From a checkpoint of a small image classifier: activation silu, widths [96, 192, 384].
Rows from block 5 of a small image classifier, named by matrix and row number. Each number is 128 + 32 x the weight over its row's rms, rounded and kept within 0 to 255. All counts start at 0.
After each channel's rows are labels from the 100 images, of 14976, where the channel reaches its highest value: "lies over" is the class under the peak. Only what is clearly more common there than usual is listed. The data: Sentinel-2 satellite tiles (TerraMesh).
# conv: 3x3 conv (model.blocks.5.conv.weight, 192x192x3x3, each kernel summed), inputs 96-191

conv.24 [141 103 117 127 115  60 140 125 120 107 135  88 115 114 111 128 155 105 125  87 163  87 116  80 134 106 135 165 128 138 144 152 149 155 136 170 124 118 117  84 124 113  76 159 103  99 170 109  99  69 149 208 162 110 118 118 187 108  78 125 102 142 109  86 111  88 166 158 109 145 183 129 129 147 110 121 109 131 128 139 160 123  85 100 151 140 154  82  74 133 131 130 115  72 126 118]
lies over: built area

conv.107 [128 109 126 131 129  74 141 121 150 103 124 125  97 112 105 108 139  92 114  64 171 120  88  69 144  86 144 168 141 133 162 143 139 143 118 164  97 178 108  84 129 116  75 157  97  77 139 103 134  72 138 208 161 126 109 144 163 113  61 146 133 141  98  98 116  59 144 143 101 124 149 144 123 151 112 124 111 135 106 137 179 137 104 132 127 129 145  81  63 129 116 169 120  61 132 147]
lies over: crops; built area

conv.49 [132 122 105 129 124 134 111 144  44 136 106  84 145 134 137  95 126  86 107 131  87 117 128 154 115 144 121 152  97 118 132 112 141 129  49  29 142  52 114 101  90 120 149 123 138 136 151 133 103 161 114 133 143 121 144 153 147 134 144 134 113 143 157  73 154 141 131 122 131 148 155 136  67 136 118  93 129 121  76 127  87  58  87 160 136 110 155  90 142  44  77  86  86 124 127  82]
lies over: clouds

conv.163 [133 108 189 140 117 115  49 127 173 121 123 100 127 189 122 103 134  86 107 166 122 105 106 130 150 122 104 172  72 103 137 119 148 137 150 141 141  86 114 152 107 132 191 116 195 123 130 113 157 170 173 161 141 108  85 148  98 116 101 125 141 164 137 100 138 111 161 119 205 160  98  94 149 127 117 106 172 114 121 110 111  89 171  75  97 158 129 123  94 144 131 105 122 103 119 172]
lies over: water

conv.23 [140 100 191 114 121 118 107  99 134 117  92 134 143 148 130 113 133 106  74  95 148 131 134  39 120 144 123 181  65 145 108 127 120 173  87 126 172  89 106 112 113 136 135 145 128 131 199 102 192  70 155 152 137  95 117 132 125 118 125  65 129 126 151  87  32 135 122 154 134  96 133  52 149 116 107 108 146 136 228 112 121 116 138  77  85 141  82 102 138 135 112 173 127 153 136  82]
lies over: built area

conv.122 [102  44 167 101  93 132 134 109 192 120 123 108 113 155 109 107 111  97  93 120 109 104 117 148 118 105 136 113  82  99 165 116 105 136 143 181 121  98 143 135  97 132 172 131 158 118  87 123 178 153 147 201 136  59 107 103  91 112 120  78 118 184 114  85 145 106 138  92 175 158  97  72 126 118 120  90 126 118  96  90  87 102 176  85 119 139 128 122  77 141 104 116 136 112 129 160]
lies over: water

conv.64 [138 121 136 146 101  96 125 127 176  50  76 170  91 136  88 106 125  91 109 136 193 152  72  98 157  88 165 173 154 155 155 154 117  88 101 173 118 187 140  99 124  44 138 126 127  68 140  70 105 126 126 194 125 145 160 172 152  72  83 132 121  88  99  94 138  98 124 104 139 128 131 143 126 147  67  98 125 159  76 129 180 148 104 115 113  88 152 131 102 135 111 169 124  75 147 159]
lies over: crops

conv.134 [151 141 133 135  90 127  80 112 174  84 102 211 108 145 108 125 159 115 127 130 209 177  71 111 145 111 166 157 115 163 128 147 111  85 128 124 108 118 172  69 132  81 144 123 155  89  67 126 136 156 129 154 148 163 185 141 137  90 136 110 157  84 103  53 170 118 131 107 143 133 115 125 153 130  95  94 151 159  72 107 147 153 121 115 105  77 161 176 122 157  92 183 140 103 157 138]
lies over: trees

conv.83 [104 131 109 125  97  83 107 145 153  66  67  26 136 112 138 152 129 149 146 112 126  56 128 147 139 124 101 155 105 106  91 143 155 160 124 129 138  46 143 134 152  82 145 106 106 122 181  78 145 116 167 157 128 113 107  72 165 111 153 124  15 125 160 113 120 135 132 177 132 146 155  98 111  83  66 147  91 100 102 111 126  75 124 121 157 132 129 108  97 129 128  88 131 160 111 100]
lies over: water

conv.51 [ 87 150 122 110 184 131 110 116  68 160 136  63 178 151 172 102 106 116 140 180 105  79 163 141 123 174  58 154 110  68 161 116 110  69  40 115 174 114  82 156  94 168 158  44 181 166 164 122 113 130 164 173 141 127 129  86 115 173 156 139 114 126 179  69 136 173 160 103 161 152 118  95  77  97 158  79 153  86  83  81 127  81 107 116 113 110 123 120 150  73 141 129  95 166  91 153]
lies over: snow or ice

conv.169 [141 168 207  53 136 127 101  82 160  87 167 107 150 121 147 163 162 143 138 125 150 162 138 129  79 142 123 122 111 155 108 123 121 103 140 134 159 172 175 101 128 147 145 101  90 129 163 144 200  88 167 155 182 152  35 179 132 132 139 149  76 166 150 101 138 128 133  96 124 140 126 162 156 132 136 125  90 152 152 126 113 133 175  73 122  42 142 161 107 174 159 212  96 150 146 108]
lies over: water

conv.71 [137 119 120 153  87  36  91 150 122 119 145  91 116  69 100 123 152 101 118 154 132  82 159 127 166 114  91 131 123 106  82 147 119 100 143 113 153  73 128 131 114 131  65 111 105 121 165 127 122 141 126 169 141 124 117 146 153 107 120 126  88 175 113  95 128  98 148 148  82 160 166 108 117 126 125 125  94  81 130 142 178 100  85 119 134 136 123  77  93 118 134 104 127  82  83 111]
lies over: trees

conv.125 [125 108 154 132 140  92 127 115 167  99 119 129 103 133 111 100 132  87 108  62 175 138  86  61 146  95 149 189 136 137 162 145 134 139 101 151 107 182 107  69 128 119  94 151 112  82 137 103 164  70 144 203 154 130 111 148 160 116  66 148 151 143 111  95 102  78 135 119 123 103 138 137 119 156 113 115 126 144  96 132 174 142 135 146 122 132 137  79  85 127 112 192 122  78 140 146]
lies over: crops

conv.105 [ 79 129 129 135  75  56  62 111 141  93  85  90 143 118 122  81 101  91  93 184 116 103 154 128 160 153  92 134 117  70  73 135  87 108 126  90 219 133 143 123 102 102 122 120 148 137 203  68 123 138 118 144 113 127 124 173 154 100  90 117 112 172 154 125 110 162 138  86 132 150 156 120 105  82 108 100 132  56 110  66 195  86 122  91 113 144  99 102 170 107 126 118 105 140  62 116]
lies over: trees

conv.66 [140 132 222 100 118 155 126 100  93 124 134  96 112  95 114 124 147 119 107  80 101 155 112 117 102 113 129 141  97 156 134 151 120 119 105 121 132 124  84 137 127 136 116  94  81 107  97 115 195 102 159 129 152 125  40 138 144 139 149 149 116 105 108 129 116 101 125 118  83  99 137 108 121 143 122 139  94 169 103 122 129 144 193 108 126 109 123  91  68 125 178 195 109 134 163 134]
lies over: crops; water

conv.160 [132 103 164 126 149  82 100 105 148 122 122 114 148 136 146 118 145  94 120  20 149 120 129  63 130 139 136 181 115 136 136 145 139 153 121 142 164 140 100  64 106 144  96 139 116 128 162 103 162  41 137 193 156 120  80 121 173 141  80 124 148 165 148  93  92 107 128 129 130  97 160 140 124 141 129 102 123 138 112 125 150 131 123 126 137 134 139  73  83 133 124 174 111 114 139 124]
lies over: crops; built area

conv.179 [107 121  80 125 159 117 128 127 100 126 123  51 157 160 154 114 101 122 144 159  89  88 138 184 126 161  85 184 123 108 103 111 119  84 104 119 161 153 118 140 118 116 170  57 173 153 160 122  82 155 163  85 156 128 140  57 107 141 122  90 134 123 181 120 145 183 134  87 174 144 123  97  56  77 128 115 157  97  93 100  89 127 169  91 111 160 138 151 186  46 126  68 122 176 107  97]
lies over: clouds; snow or ice

conv.50 [129 139 152 141 122 111 102 107 188 126 114 132 124 117 117 121 145 105  69 148 147 101 154 130 143 123 142 112 149  97 132 163  55  48 108 131 134 170 160 187 122 111 133 136 113 143 142 115 121 156 134 146 121 136 156 222 141 123 148 144  82 154 123 198 146 139 138 113 118 175 140  84 115 159 101 134 115  89  85 114 110 169 214 130 153 181 106  59 153 124 162 100 159 141  77 122]
lies over: crops

conv.47 [136 120 112 134  93  53 134 142 111 122 132 124  97  72  86 112 148  94 120 111 172 109 129 108 145  87 135 112 143 131 127 141 142 129 161 144 109 143 111 107 113 120  42 143  73 102 138 113 128 104 118 193 137 129 112 149 152 105  85 138 118 159  86  97 130  65 138 151  65 134 153 148 146 139 119 120  89 128 129 147 177 132  85 122 127 122 140  96  76 149 133 135 115  54 125 129]
lies over: built area

conv.124 [132 103 118 132 104  57 123 122 107 141 130  99 120 114 106 122 154  94 115  88 160  97 146  78 141 117 122 140 133 128 107 147 149 144 154 143 132  95 105  94  91 125  74 134 116 126 161 109 162  76 121 192 139 116 104 117 167 120  82 113 117 171 103  97 108  97 139 160 110 119 177 139 137 133 120  96 117 121 142 132 160 124  84 106 158 139 141  73  87 146 134 156 110  81 123  89]
lies over: built area

conv.166 [128 136 160 102 134 115  78 108 117 107 117 118 137 126 138 117 111 150 138 124 130 109 107 123 113 147 131 170 122 133  72 122 139 167  74 121 168 122  89 123 108 121 126 146 126 116 205 136 129 116  80 169  56 141 148 142 161 120 104  13 128 143 176 126 121 139  37 122 132  34 161  79 116 129 122  86 127 137 156  99 111 125 148  51 150 106 129 144 152 112  46  87 128 117 136  64]
lies over: built area

conv.43 [104 190 178  99 120 124 152 116 140  73  88 143 119 116 125 142 118 132 136  90  45  62  40 152  96 121 166 107 100 153 111 155 181 147 173 128 157 159  96 137 132 105 134 155 105  79 193  78 193 147 140 160 100 163 138 159 182 106 111 116 113 189 170 190 148 126 119 106 118 132 196 151 178 131 100 137 106 194 203 112 115 165 157 123 188 108 166 127 133 185 128 136 140 159 183 139]
lies over: water

conv.34 [103 159  86 158 105 158 138 116 125 117 119  96 138 110 130 126 131 120 126  97 106  28 135 110 179 113 129 162 136 138 114 164 131 170  86 151 161 124 111 149 178 127 138 164  86 129 154 121 140 116 135 121  51 146  92 158 165 114 159 171 125 131 220 121 113 117 114 137 114  95 142 106  90 128 101 168 101 129 187  94 193  85 147 122 125  98 122  97  98  72 136 142 145 117 122 145]
lies over: water

conv.151 [141 155 183 103 104 132  76 115 151  86 103 142 132 144 129 130 121 168 149  98 102 110  94 157 131 131 123 149 117 129  76 135 155 153  77 149 151 138 141 120 131  99 155 126 141 108 187 136 150 136 144 202  72 150 161 156 168 103 115  54 111 149 188 114 143 128  32  97 149  38 147 121  96 139  94 104 132 115 138 116 118 105 120  43 140 114 136 175 136  91  69  79 138 119 126  85]
lies over: built area

conv.130 [113 158 144 116 131 104 120 127 154  83  81  53 133 140 136 159 118 164 163 128 114  74 117 125 130 144 103 119 108 100 127 154 136  56 108 113 173 152  88 177 187  90 161  37 132 118 215  61 148 105 183 124 104 144  90 150 188 122  80 144  71 199 183 203 124 151 118 135 149  89 177  81 106 114 104 174 131  99 164 115 144 105 165 104 158 159 136 111 154 109 134 112 137 159 117 103]
lies over: water

conv.53 [143 155 153 115 132 120 130 146 141  68  70  60 129 149 134 150 134 128 145 150 105  88 104 124 122 140 110 126  98 132 127 151 150  57 100  91 174 157 131 180 153  95 168  50 140 113 234  59 134 143 181 134 126 149 104 191 186 117  80 156 108 207 174 193 144 143 138 126 160 103 178  93 103 146 102 150 135 125 143 154 129 117 175 103 156 166 160 124 151 100 125  97 136 152 138 113]
lies over: water

conv.106 [122 162 141 123 109  80  74 147 115  91 133  87  91 137 104 110 114 138 137 162 164 100  92 108 128 125 128 156 116 130  82 138 121 157 134 131 142  97  92 150 114 108 136 159 140  70 178 126  69 146  91 153  78 144 146 112 180 105 116   7  97 119 135 118 137 113  62 110 136 109 161  52 142 108 122  95 145 139 145 108 120 112 188  67 146 121 133 146 120 141  41  55 146  70 137 106]
lies over: built area

conv.183 [ 52 119 110  80 157 117 118  81 111 114 126 117 129 127 133  88  84 118  85 139  82  63 138  85 105 133 129 135 151 109 122 111 122 141 124 151 167 160  61 184 142 150 117 120 131 120 174 118 115  99 127 138  58 104 142 155 150 136 143  99 133  98 167 198  81 119 109 117 129 118 130  94 120 104 143 133 131 128 181  73 147  15 159 111 101 144  52 121 121 120 152 135 111 109 117 107]
lies over: snow or ice

conv.79 [119 135 109 131  88  71 133 148 131 114 133 128  61  86  66 115 134 104 128 112 159 100  83 108 146  61 131 111 130 117 139 134 128 126 166 163  75 161 126 131 132 110  63 156  85  60 139 110 125 125 125 188 142 126  95 148 155  92  81 152 112 153  72 120 146  51 144 144  78 148 143 138 145 133 110 143 104 118 144 131 168 114  81 114 112 123 133 101  62 152 128 144 129  38 112 167]
lies over: trees

conv.95 [127 127 116 137  87  62 126 144 141 113 132 153  75  62  73 107 139  95 120 116 163 115 108 104 149  68 128 100 136 115 133 133 127 109 159 132  90 162 122 129 129 121  44 139  60  83 130 111 128 126 115 184 131 129 100 166 146  95  81 152 117 167  79 115 142  57 130 141  55 129 144 144 141 138 115 137  84 111 133 137 176 120  86 135 116 125 132  97  76 147 124 142 122  48 106 160]
lies over: trees

conv.36 [ 68 104 105  64 154 107 114  57 115 104 135 134 118 142 124  89  98 107  89 162 128  66 101 114 101 135 123 145 154 106 127  98 128 154 146 155 162 153  90 192 101 140 147 127 149  94 184 107 114 131 123 115  77 106 131 189 152 123 136  79 105 116 158 180 106 123 103 121 150 118 139 106 140 103 144  85 142 116 162  54 134  21 159  80 121 130  91 138 127 148 118 107  86 111 117 132]
lies over: snow or ice

conv.114 [133 157 120 124 129  67 147 154  59 115 144 124 126 127 132 117 140 107 120 186 126  90 101 156 128 128 134 102 100 144 154 149 117 137 131 214 139 160  79 166 140 103 136 171 129 109 159 136  68 139 143 166 135 144 146 159 182 125 129 129 105  96 135 129 170 132 149 129 127 175 154 141 147 147 118 144 139 140 128 149 170 130  98  43  87  71 130 123 131 141 154 102 143 121 123 192]
lies over: rangeland

conv.187 [122 150  86 124 138 137 115 124 122 104 134 104 149 130 141 132 118 121 115 166 216  87 139 113 137 139  77 196 111 107 116 178  96 103 116 142 143 151 138 157 124 139 137 132 125 140 108  80 121 126 112 117 115 124 109  95 142 128 115 117  86 130 142 112 138 136 126   1 142 139 139  90 153 112 137 127 113 120 126 106 139 133 255 171 163 149 155 167 115 138 151 111 150 132 134 135]
lies over: crops; snow or ice

conv.39 [156  65  65 105 111 151 151 156 129 115 121 107 118 140 128 136 143 119 125 105 152 136 110 127  91 114 137 115 114 151 128  72 145 151 146 135  80 108 155 122 144  76 127 166 143 137 122 152  62 114 145 105 187  54 132  82 107 120 135 102 121  64  83 106 148 147 178 185 130 163  72 148 160 154  96 129 147 146 113 160  47 121 104  78  74 114 136 119 142 158  51 113 128 152 143 147]
lies over: clouds

conv.94 [128 104 118 132 104 140  89 122  63 121 101  90 131 136 119  91 136  86  76 151 108 146 143 110 129 131 158 159 133 153  92 117 180 183 105  31 158  19  87 104 105 119 152 167 149 126 171 129 157 149  74 142 101 134 156 173 116 106 156 124 110 153 178 125 140 136 130 168 133 149 132 107 105 139 116 101 137 165 149 118 125 132  84 118 128 129 100  73 139 117  60 122 124 129 168  43]
lies over: clouds

conv.9 [157  72 137 159 163 142  75 146  69 165 135 163 145 136 144 120 149 141 112 106 153 164 125 103 165 146 188 172  57 162 160 152 141 158 153 143 163 115 146 149 156 173 134 164 147 131 137 149 135 152 142 163 173 102 187 120 121 152 185 123 155  46 174 167 103 136 179 120 131 157  96  64 130 139 164 126 157 171 144 135 164 159 173 122  53 140 101  81 142 138 114 143 155 115 179 147]
lies over: clouds

conv.97 [112 175 157 141  96  88 179 160 157 120 129 141 101 139  97 132 126 131 134 173 159  35  68 158 151 114 110 168 133 112  87 147 140 200 135 155 140 110 121 144 151 100 148 181 150  92 184 110  88 152 160 181 129 160 126 183 167  90 118 139  93 125 135 159 140 133 160 176 141 198 172 157 155 120 105 153 140 104 169 129 166 156  96  14 154 111 147 147 118 149 183 118 169 128  96 127]
lies over: water

conv.149 [119 158 155 124 133 108 112 131 146 102  87  75 140 132 140 163 131 169 168 126 119  70 120 114 141 144 105 131  97 107 141 157 143  50 107 117 176 117  89 168 185 110 154  42 122 129 208  55 156 107 182 133 103 138  71 149 175 129 101 149  58 207 191 196 129 147 129 145 140 107 161  69 118 121 111 173 125 110 159 120 153 100 177 113 145 156 130 103 143 120 126 112 146 152 126 123]
lies over: water

conv.17 [134 128 152 109 128 136 125 118 144 124  70 130 145 142 140 130 156 106 148 171 109  99 151 122 103 148 115  78 120 116 156 124  91  58  65 152 161 175 100 145 120 102 162  38 165 143 128  64  84 131 176 130 154 121 119 117 134 136 111 162 158 129 147 103  92 169 177  44 156 154 129  71  91 131 110 117 139 115  62  94 128  99  75  82 137 137 135 145 175  87 170  68 103 176 118 183]
lies over: water

conv.77 [129 145 126 124 112  59 119 128  53 115 135 153 163 101 151 134 136  97 112 159 107 111 146 152 113 141 130  55 100 141 162 149 113 102 174 146 175 176  81 139 105 123 136 125  90 150 143 107  87 148 117 151 121 148 144 178 172 123 138 122  90 112 157 157 164 146 139  95 113 151 161 161 175 128 131 109  97 132 117 140 174 142  83  98 104  66 135 148 135 179 138 106 110 138 114 188]
lies over: trees

conv.37 [148 155 186  95  91 127  84 100 134  91  87 119 137 146 131 141 139 159 158 106  83 129 114 146 119 133 126 129 121 139  64 126 155 152  82 132 142 105 130 126 119 101 156 120 141 120 183 127 150 116 126 187  94 155 103 159 156 106  88  69 109 179 170 115 139 127  66 115 149  45 146 125 111 146  85  86 132 135 158 119 113 121  87  21 158  98 152 162 114 125  91  96 130 120 141  47]
lies over: built area

conv.184 [128 138 177 115 113  97 121  89 134 126 105 146 147 160 132 108 122 110  99 126 186 119 148  56 126 150 139 169 103 144 123 143 133 182  93 150 174 105  94 122 103 133 148 161 135 138 209  99 172  70 156 168  84 124 151 173 175 123 144  50  87 138 160 113  77 151 122 168 139 105 169  30 142 127 116  93 157 149 211 102 149 133 147  66 124 140 108 138 152 130 107 162 132 147 142 111]
lies over: built area

conv.145 [147  83 152 133 124 129 108 124  86 135 118 128 108 145 117 109 173  91 115 117 155 110  66 148 135 115 163 153  80 162 162 143  61  96 119 167 123 112  60 143 110 115 158 128 146  94 113 114 173 148 157 148 108  91 105 125 112 132 114 180 136 115 109 193 151 124 108  87 143 118 111  90 111 171 112 130 141 169  58 127 134 108 228 165 106 132 133 135 102 120 183 163 119 154 164 163]
lies over: crops; water

conv.19 [128  72 179  88 148  98 151  81 182 149 136 147 120 158 123 117 139 136 119 135 145 136 104  78  80 119 118 192 104 121 137  79 180 147 204 153 137 122 157 203 127 153 156 128 156 112 132 101 127 129 144 134 142  56 103 152  83 141  89 128 113 164 124 168 119 106 149 146 163 118  95 147 167 129 145  92 151 129 163 103  40 139 167 106 115 166 134  95  98 174 168 151  96 103 138 151]
lies over: water; snow or ice

conv.171 [122 123 206 126  97 138 103 111 145 133 107 121 103 157  99 127 136 104 112  84 124 104  87 139 126 102 137 133  76 109 103 127 101 139 108 156 121  44  82  83  79 128 159 135 164 106  97  97 109 121 138 131  93 114  44 137 116 114  88 116 113  97 109 110 118 105 101 109 148 109 117 110 138 120  99  75 152 130  94  91 106 129 196  77 104 145 117 117  64 120 171 117 148 114 124 138]
lies over: water

conv.182 [127 117  94 138 120 101 133 146 138  83 102  79 127 137 126 120 123  97 138 119  95 115 133 169 131 132 111 142 123 139  76 137 105  83 100 127 149 189 102 111 109  79 147  42 150 124 144 102  60 137 167  82 140 130 131  63 139  98  84  92 127 111 163 160 123 160 118  92 160 125 143  42  48  84  97 125 131 106  99 115  98 149 146 101 132 178 141 163 168  43 134  29 122 176 118  90]
lies over: trees; snow or ice

conv.93 [110 149 136 147  59  66 115 161 145 108 121 106  72 106  65 135 114 132 124 157 160  90 110 118 166  80  98 132 133  78 117 151 124 114 182 127  93 111 139 144 121 105  97 111 121  85 150  96 184 158 129 184 125 127  87 142 167  78 105 143  68 179  90 113 136 108 155 144 107 162 161 119 161 116  92 126 120  80 153 122 169  96 142 142 146 151 114 102 100 179 120 155 131 100  91 160]
lies over: water

conv.127 [107 181 175 124 101  63 137 141 161  93  92 111  75 151  86 130 112 119 121 155 142  55  45 157 136  96 100 130 109 105 124 162 139 131 169 131 117 152 131 145 110  84 154 108 154  53 179  80 141 174 142 191 129 166 109 196 209  90  71 146  87 139 115 158 163 121 155 152 158 176 216 117 160 131  71 114 143 118 187 148 168 139  66  71 160 140 148 139 127 168 149 145 127 136 121 146]
lies over: water

conv.172 [137 112 111 149  76  36 102 146 111 128 133  97 105  77  85 121 157  97 120 140 153  93 153 115 158 105 104 123 134 116  84 140 137 114 155 117 136  70 123 120 104 115  60 120 106 116 153 120 156 126 119 169 132 120 120 129 147 103 116 117  98 174  89  93 130  94 135 148  82 143 163 120 132 123 117 117  99 105 131 140 166 107 101 122 141 133 131  83  95 134 126 129 122  75 105  97]
lies over: crops

conv.181 [137 109 107 130 117  69 147 133 133 103 130 111  98 103  99 121 149 104 125  77 169  99  98  85 139  85 143 156 133 137 155 144 146 149 131 179 103 155 121  92 135 111  67 163  92  81 152 112 108  80 147 209 166 117 117 133 170 107  74 142 114 137  96  97 123  62 160 156  93 147 157 138 130 150 110 135 106 136 117 145 167 128  88 114 128 134 152  89  58 131 124 142 119  55 130 142]
lies over: built area; crops