A small image classifier, trained from scratch: 40000 steps, 72500 training examples.
Rows from block 3 of a small image classifier, named by matrix and row number. Each number is 500 + 50 x the weight over its row's rms, rounded and kept within 0 to 999. All counts start at 0. Numbers have three digits each. After the name is the row's rms in percent of the matrix's.
After each channel's rows are labels from the 100 images, of 14976, where the channel reaches its highest value: "colour at peak" is the nearest of a few named colours to the mean colour under the peak; "lies over" is the class under the peak. Only what is clearly more common there than usual is listed. The data: Sentinel-2 satellite tiles (TerraMesh).
# conv: 3x3 conv (model.blocks.3.conv.weight, 96x96x3x3, each kernel summed), inputs 0-95

conv.88 092:519430465436511449490507498426511525409478422552497409478543453517497586569450550495488496467532432405430439488414484538456497528499486408462555494447479385568497469552427511484558470497513434497517546378490476420483533502430492547553454336502542517503522498454542502501484470468432427492
colour at peak: white
lies over: snow or ice

conv.44 099:489498480437481486482600419505523463474530608507555476516564427541495513562469488466443447502492540532467467481477494588503506501517514437509523478482452514528407519555426449423465501412474495409467565489451393421519531638444569547552442492579502402472507466416414489426520518556551451482
colour at peak: brown
lies over: built area

conv.8 116:535350449534499519547372471510479468537533488493603484468474524493508547494584411489523520487506447509559494554451561531500468515474579491524565554592416491411511421485503500495516413503616561504445551448451494570563578573544457425538512485496508488580508618496519507498509437500500539500
colour at peak: black
lies over: water

conv.34 102:493479576574457467565582544565466455508499569550432523530457461564573449492532481431560459558521536566515589571485516490490564494449461516547435468535520598528583539523478469516493524480441458526405510529538471579531409507421455541474490517538355498590436524396534539514506549485512507426
colour at peak: grey
lies over: clouds

conv.5 130:517459473497520498539579610526483497490495532457428475455434500472455623561527494470590480559584509467371457516496542485518525478464543398514388461524515521448630474468410535460566572457558530522496478527596468540533466478434428552446479488522474474498467497513630491473445472512472525482
colour at peak: white; pink
lies over: snow or ice; clouds

conv.71 096:504522384453506438527566491586528509350476464543469477514468503549507539526478492487504451423559539524452549505471467576266436507474508483507458478477585558472503410426415508489484429526403500499531480583495459478492529492492499511474484467526488507593508538528488569525526466519492457497
colour at peak: black
lies over: crops

conv.30 137:506477437537520463544571611549479531502471554445376475465403480464484582558514500494615478550561499507413463500491520441469514512514501429487384496501485536469588431492432529487535583456546488510468484537524468528511368535460365555423461502450531457518461510559584505441519521490470507509
colour at peak: white; pink
lies over: clouds; snow or ice

conv.6 095:475461644515477527503331556453472496421491529485477464482486495480503516397495506443536416407501475455500505451498501455551566438484497482508502412493558485487580459440446511517479499490626623544625569512528477552493461482546419461448530441529477424532480502544540498512519548462515524525
colour at peak: pink
lies over: snow or ice; crops

conv.36 110:547438422521445409459540528545461517425445559496530455530527558495477547577459496516553549494490537510533480471479456444511444514465536483527500682450408522493579401486457451508510458541646548517461599504430507496455545487500392588428535528476510543480515490519532523546515558534497441516
colour at peak: black
lies over: water

conv.59 128:486499495519503406410514480627519520398444453409459481477537535388472473503436442548472457450455555600543586413521450471522479505518527546492480572430525597505540475490451509468437518463501537490459523586503466440451531501510503514474548567464485440409476391547480507491486472510431399556
colour at peak: black
lies over: water

conv.94 097:489505571479455550530502516428496510493561548444539468513588518441502543508506454493517532497547459477449447476502494539533587496556507490458568408496567411483497579569510503512533547530590551522406353569539450530497594578476563408566513461538466537483540504341537483501480424470477534520
colour at peak: grey
lies over: built area

conv.90 068:488436502518461553459394496498544404527547557485502534526507530521424498448544531509515466392481492500455439571429569468478528451484590409504522565562632467540462563518549476473466622472545518479473490513486446579559499587435497450494420480419461486462527455501475472450481483389567548542
colour at peak: brown
lies over: built area

conv.20 152:487545526513473638550516523481621476453625506503486555494470539532496506483591451471505542469455513519496542573510598505486512514445528526519534412593547487525550519462530456495402517529575503496432358495499448556617522530551564513468492506511509516601515563496465506501485509452532629519
colour at peak: brown
lies over: crops

conv.42 095:509476503522573403509498524578526458346404530491439458468373530442581559506451501518520476512515537503495541480441505577514524477459585461503469545439469540512526431541404498477484420459437431550444559453485451464487558621487466489530473457487553465507495439474470570508431454501499406443
colour at peak: brown
lies over: crops

conv.24 120:476527391422458539601460468550596526494551480491489481520508539451452492562520485490395524410506561544579590457517532592426411503453525583465556503520446551524509477490521469497502394486444490574478501521474472537522525381611508532562512509598448546501514551525457458514513481560451570497
colour at peak: green
lies over: water

conv.4 110:513494531469517542491470545531486499621527503428521555518405450445527332481547504490578536574506472540562498465478555489478541525475459537448501568559485493507489403584550522577516426493492565546457489515421529463546434572440461428681498537524493499502507497440566498529502429483519517503
colour at peak: grey
lies over: clouds; built area

conv.74 091:473499583539485517454519505511441480554496542539502506522512498487478460480489571450544481445436488467439475550494461455538581463573471412524495421489494479550543600555456478479432487476493471541520555572565511549493546584553488517457491462578384565492508394355545554497535609364553502502
colour at peak: grey
lies over: clouds

conv.18 076:488422453430499442505520502504562497416514499565474463489567529574547556439468588437543480494545483479463500466475375439408452475517528479496511547456494516483424449505559558475604449518482477517584590472534410421446447529391403568553458503472427493528480529438541487480489562515424466446
colour at peak: grey
lies over: built area

conv.40 108:517397518480467535546517576552526444447508526469469446521446504492460491551556423481558482539621558509409530555425544545523589520465563441496447440574550571470542472498442489489583576442549542545420519525514523594557467483445436517453503469589481514531451510464604500458435487563502570445
colour at peak: white
lies over: clouds; snow or ice

conv.22 091:521486504567463448548569538595446439549488562478403530504478433518552488552521528433523474602510472557526537553507523456457513491446482541561419567520491557459583535506481480497513502459454453513327516483534489552520461467443481553472457515516365526538447498442540532488513633460547489406
colour at peak: grey
lies over: clouds

conv.58 061:388438447539557474522462482520532551405555536501509582473477531491525619336513539475484461455479448570406564520470379519409466521484546507487471490463536551502493505486627542493529482505431521548487476546522472471455501565405474538585525476504437531464545452421446514543534461508481495483
colour at peak: grey
lies over: built area

conv.19 093:432498500431409496602484538547605550448555536470422426517522610510448518518497482511559475485514556527452478503478433551375536557490547486434505437469525502530486516554481455514497472575431532438525553510561447598451451497556478613501557455584464526529559573489536497502434524572454551556
colour at peak: black
lies over: crops

conv.26 068:578488458541520452451463594488452567439459541560494506487493466574498458468445547496615475497549479401413460480495370476493490520466436458483501511427518495468592503439545448539576509459500473617458487551465540487414487462454403492543530444507482602537488490455577515507543422477505466406
colour at peak: grey
lies over: built area

conv.52 124:490440551530414530576461596554582489568493459473472394518458552464472439567513455503672476503571531487465587491448549571433592510512558453458486452524574547542559490545451505535592488504508482546473472528497506514537483606463456434550468496473468528496467493446598437507529480541452521472
colour at peak: white
lies over: clouds

conv.63 132:502523518481450629523492573516627479395574512503472536501507563531489496455580424447535499490447522518524523570515591438477495523460505502507532456576528510497572528469557464545403548506548502428475429510524458612580461416513542540405460501480443461574493547501502505468532492460530642521
colour at peak: brown
lies over: crops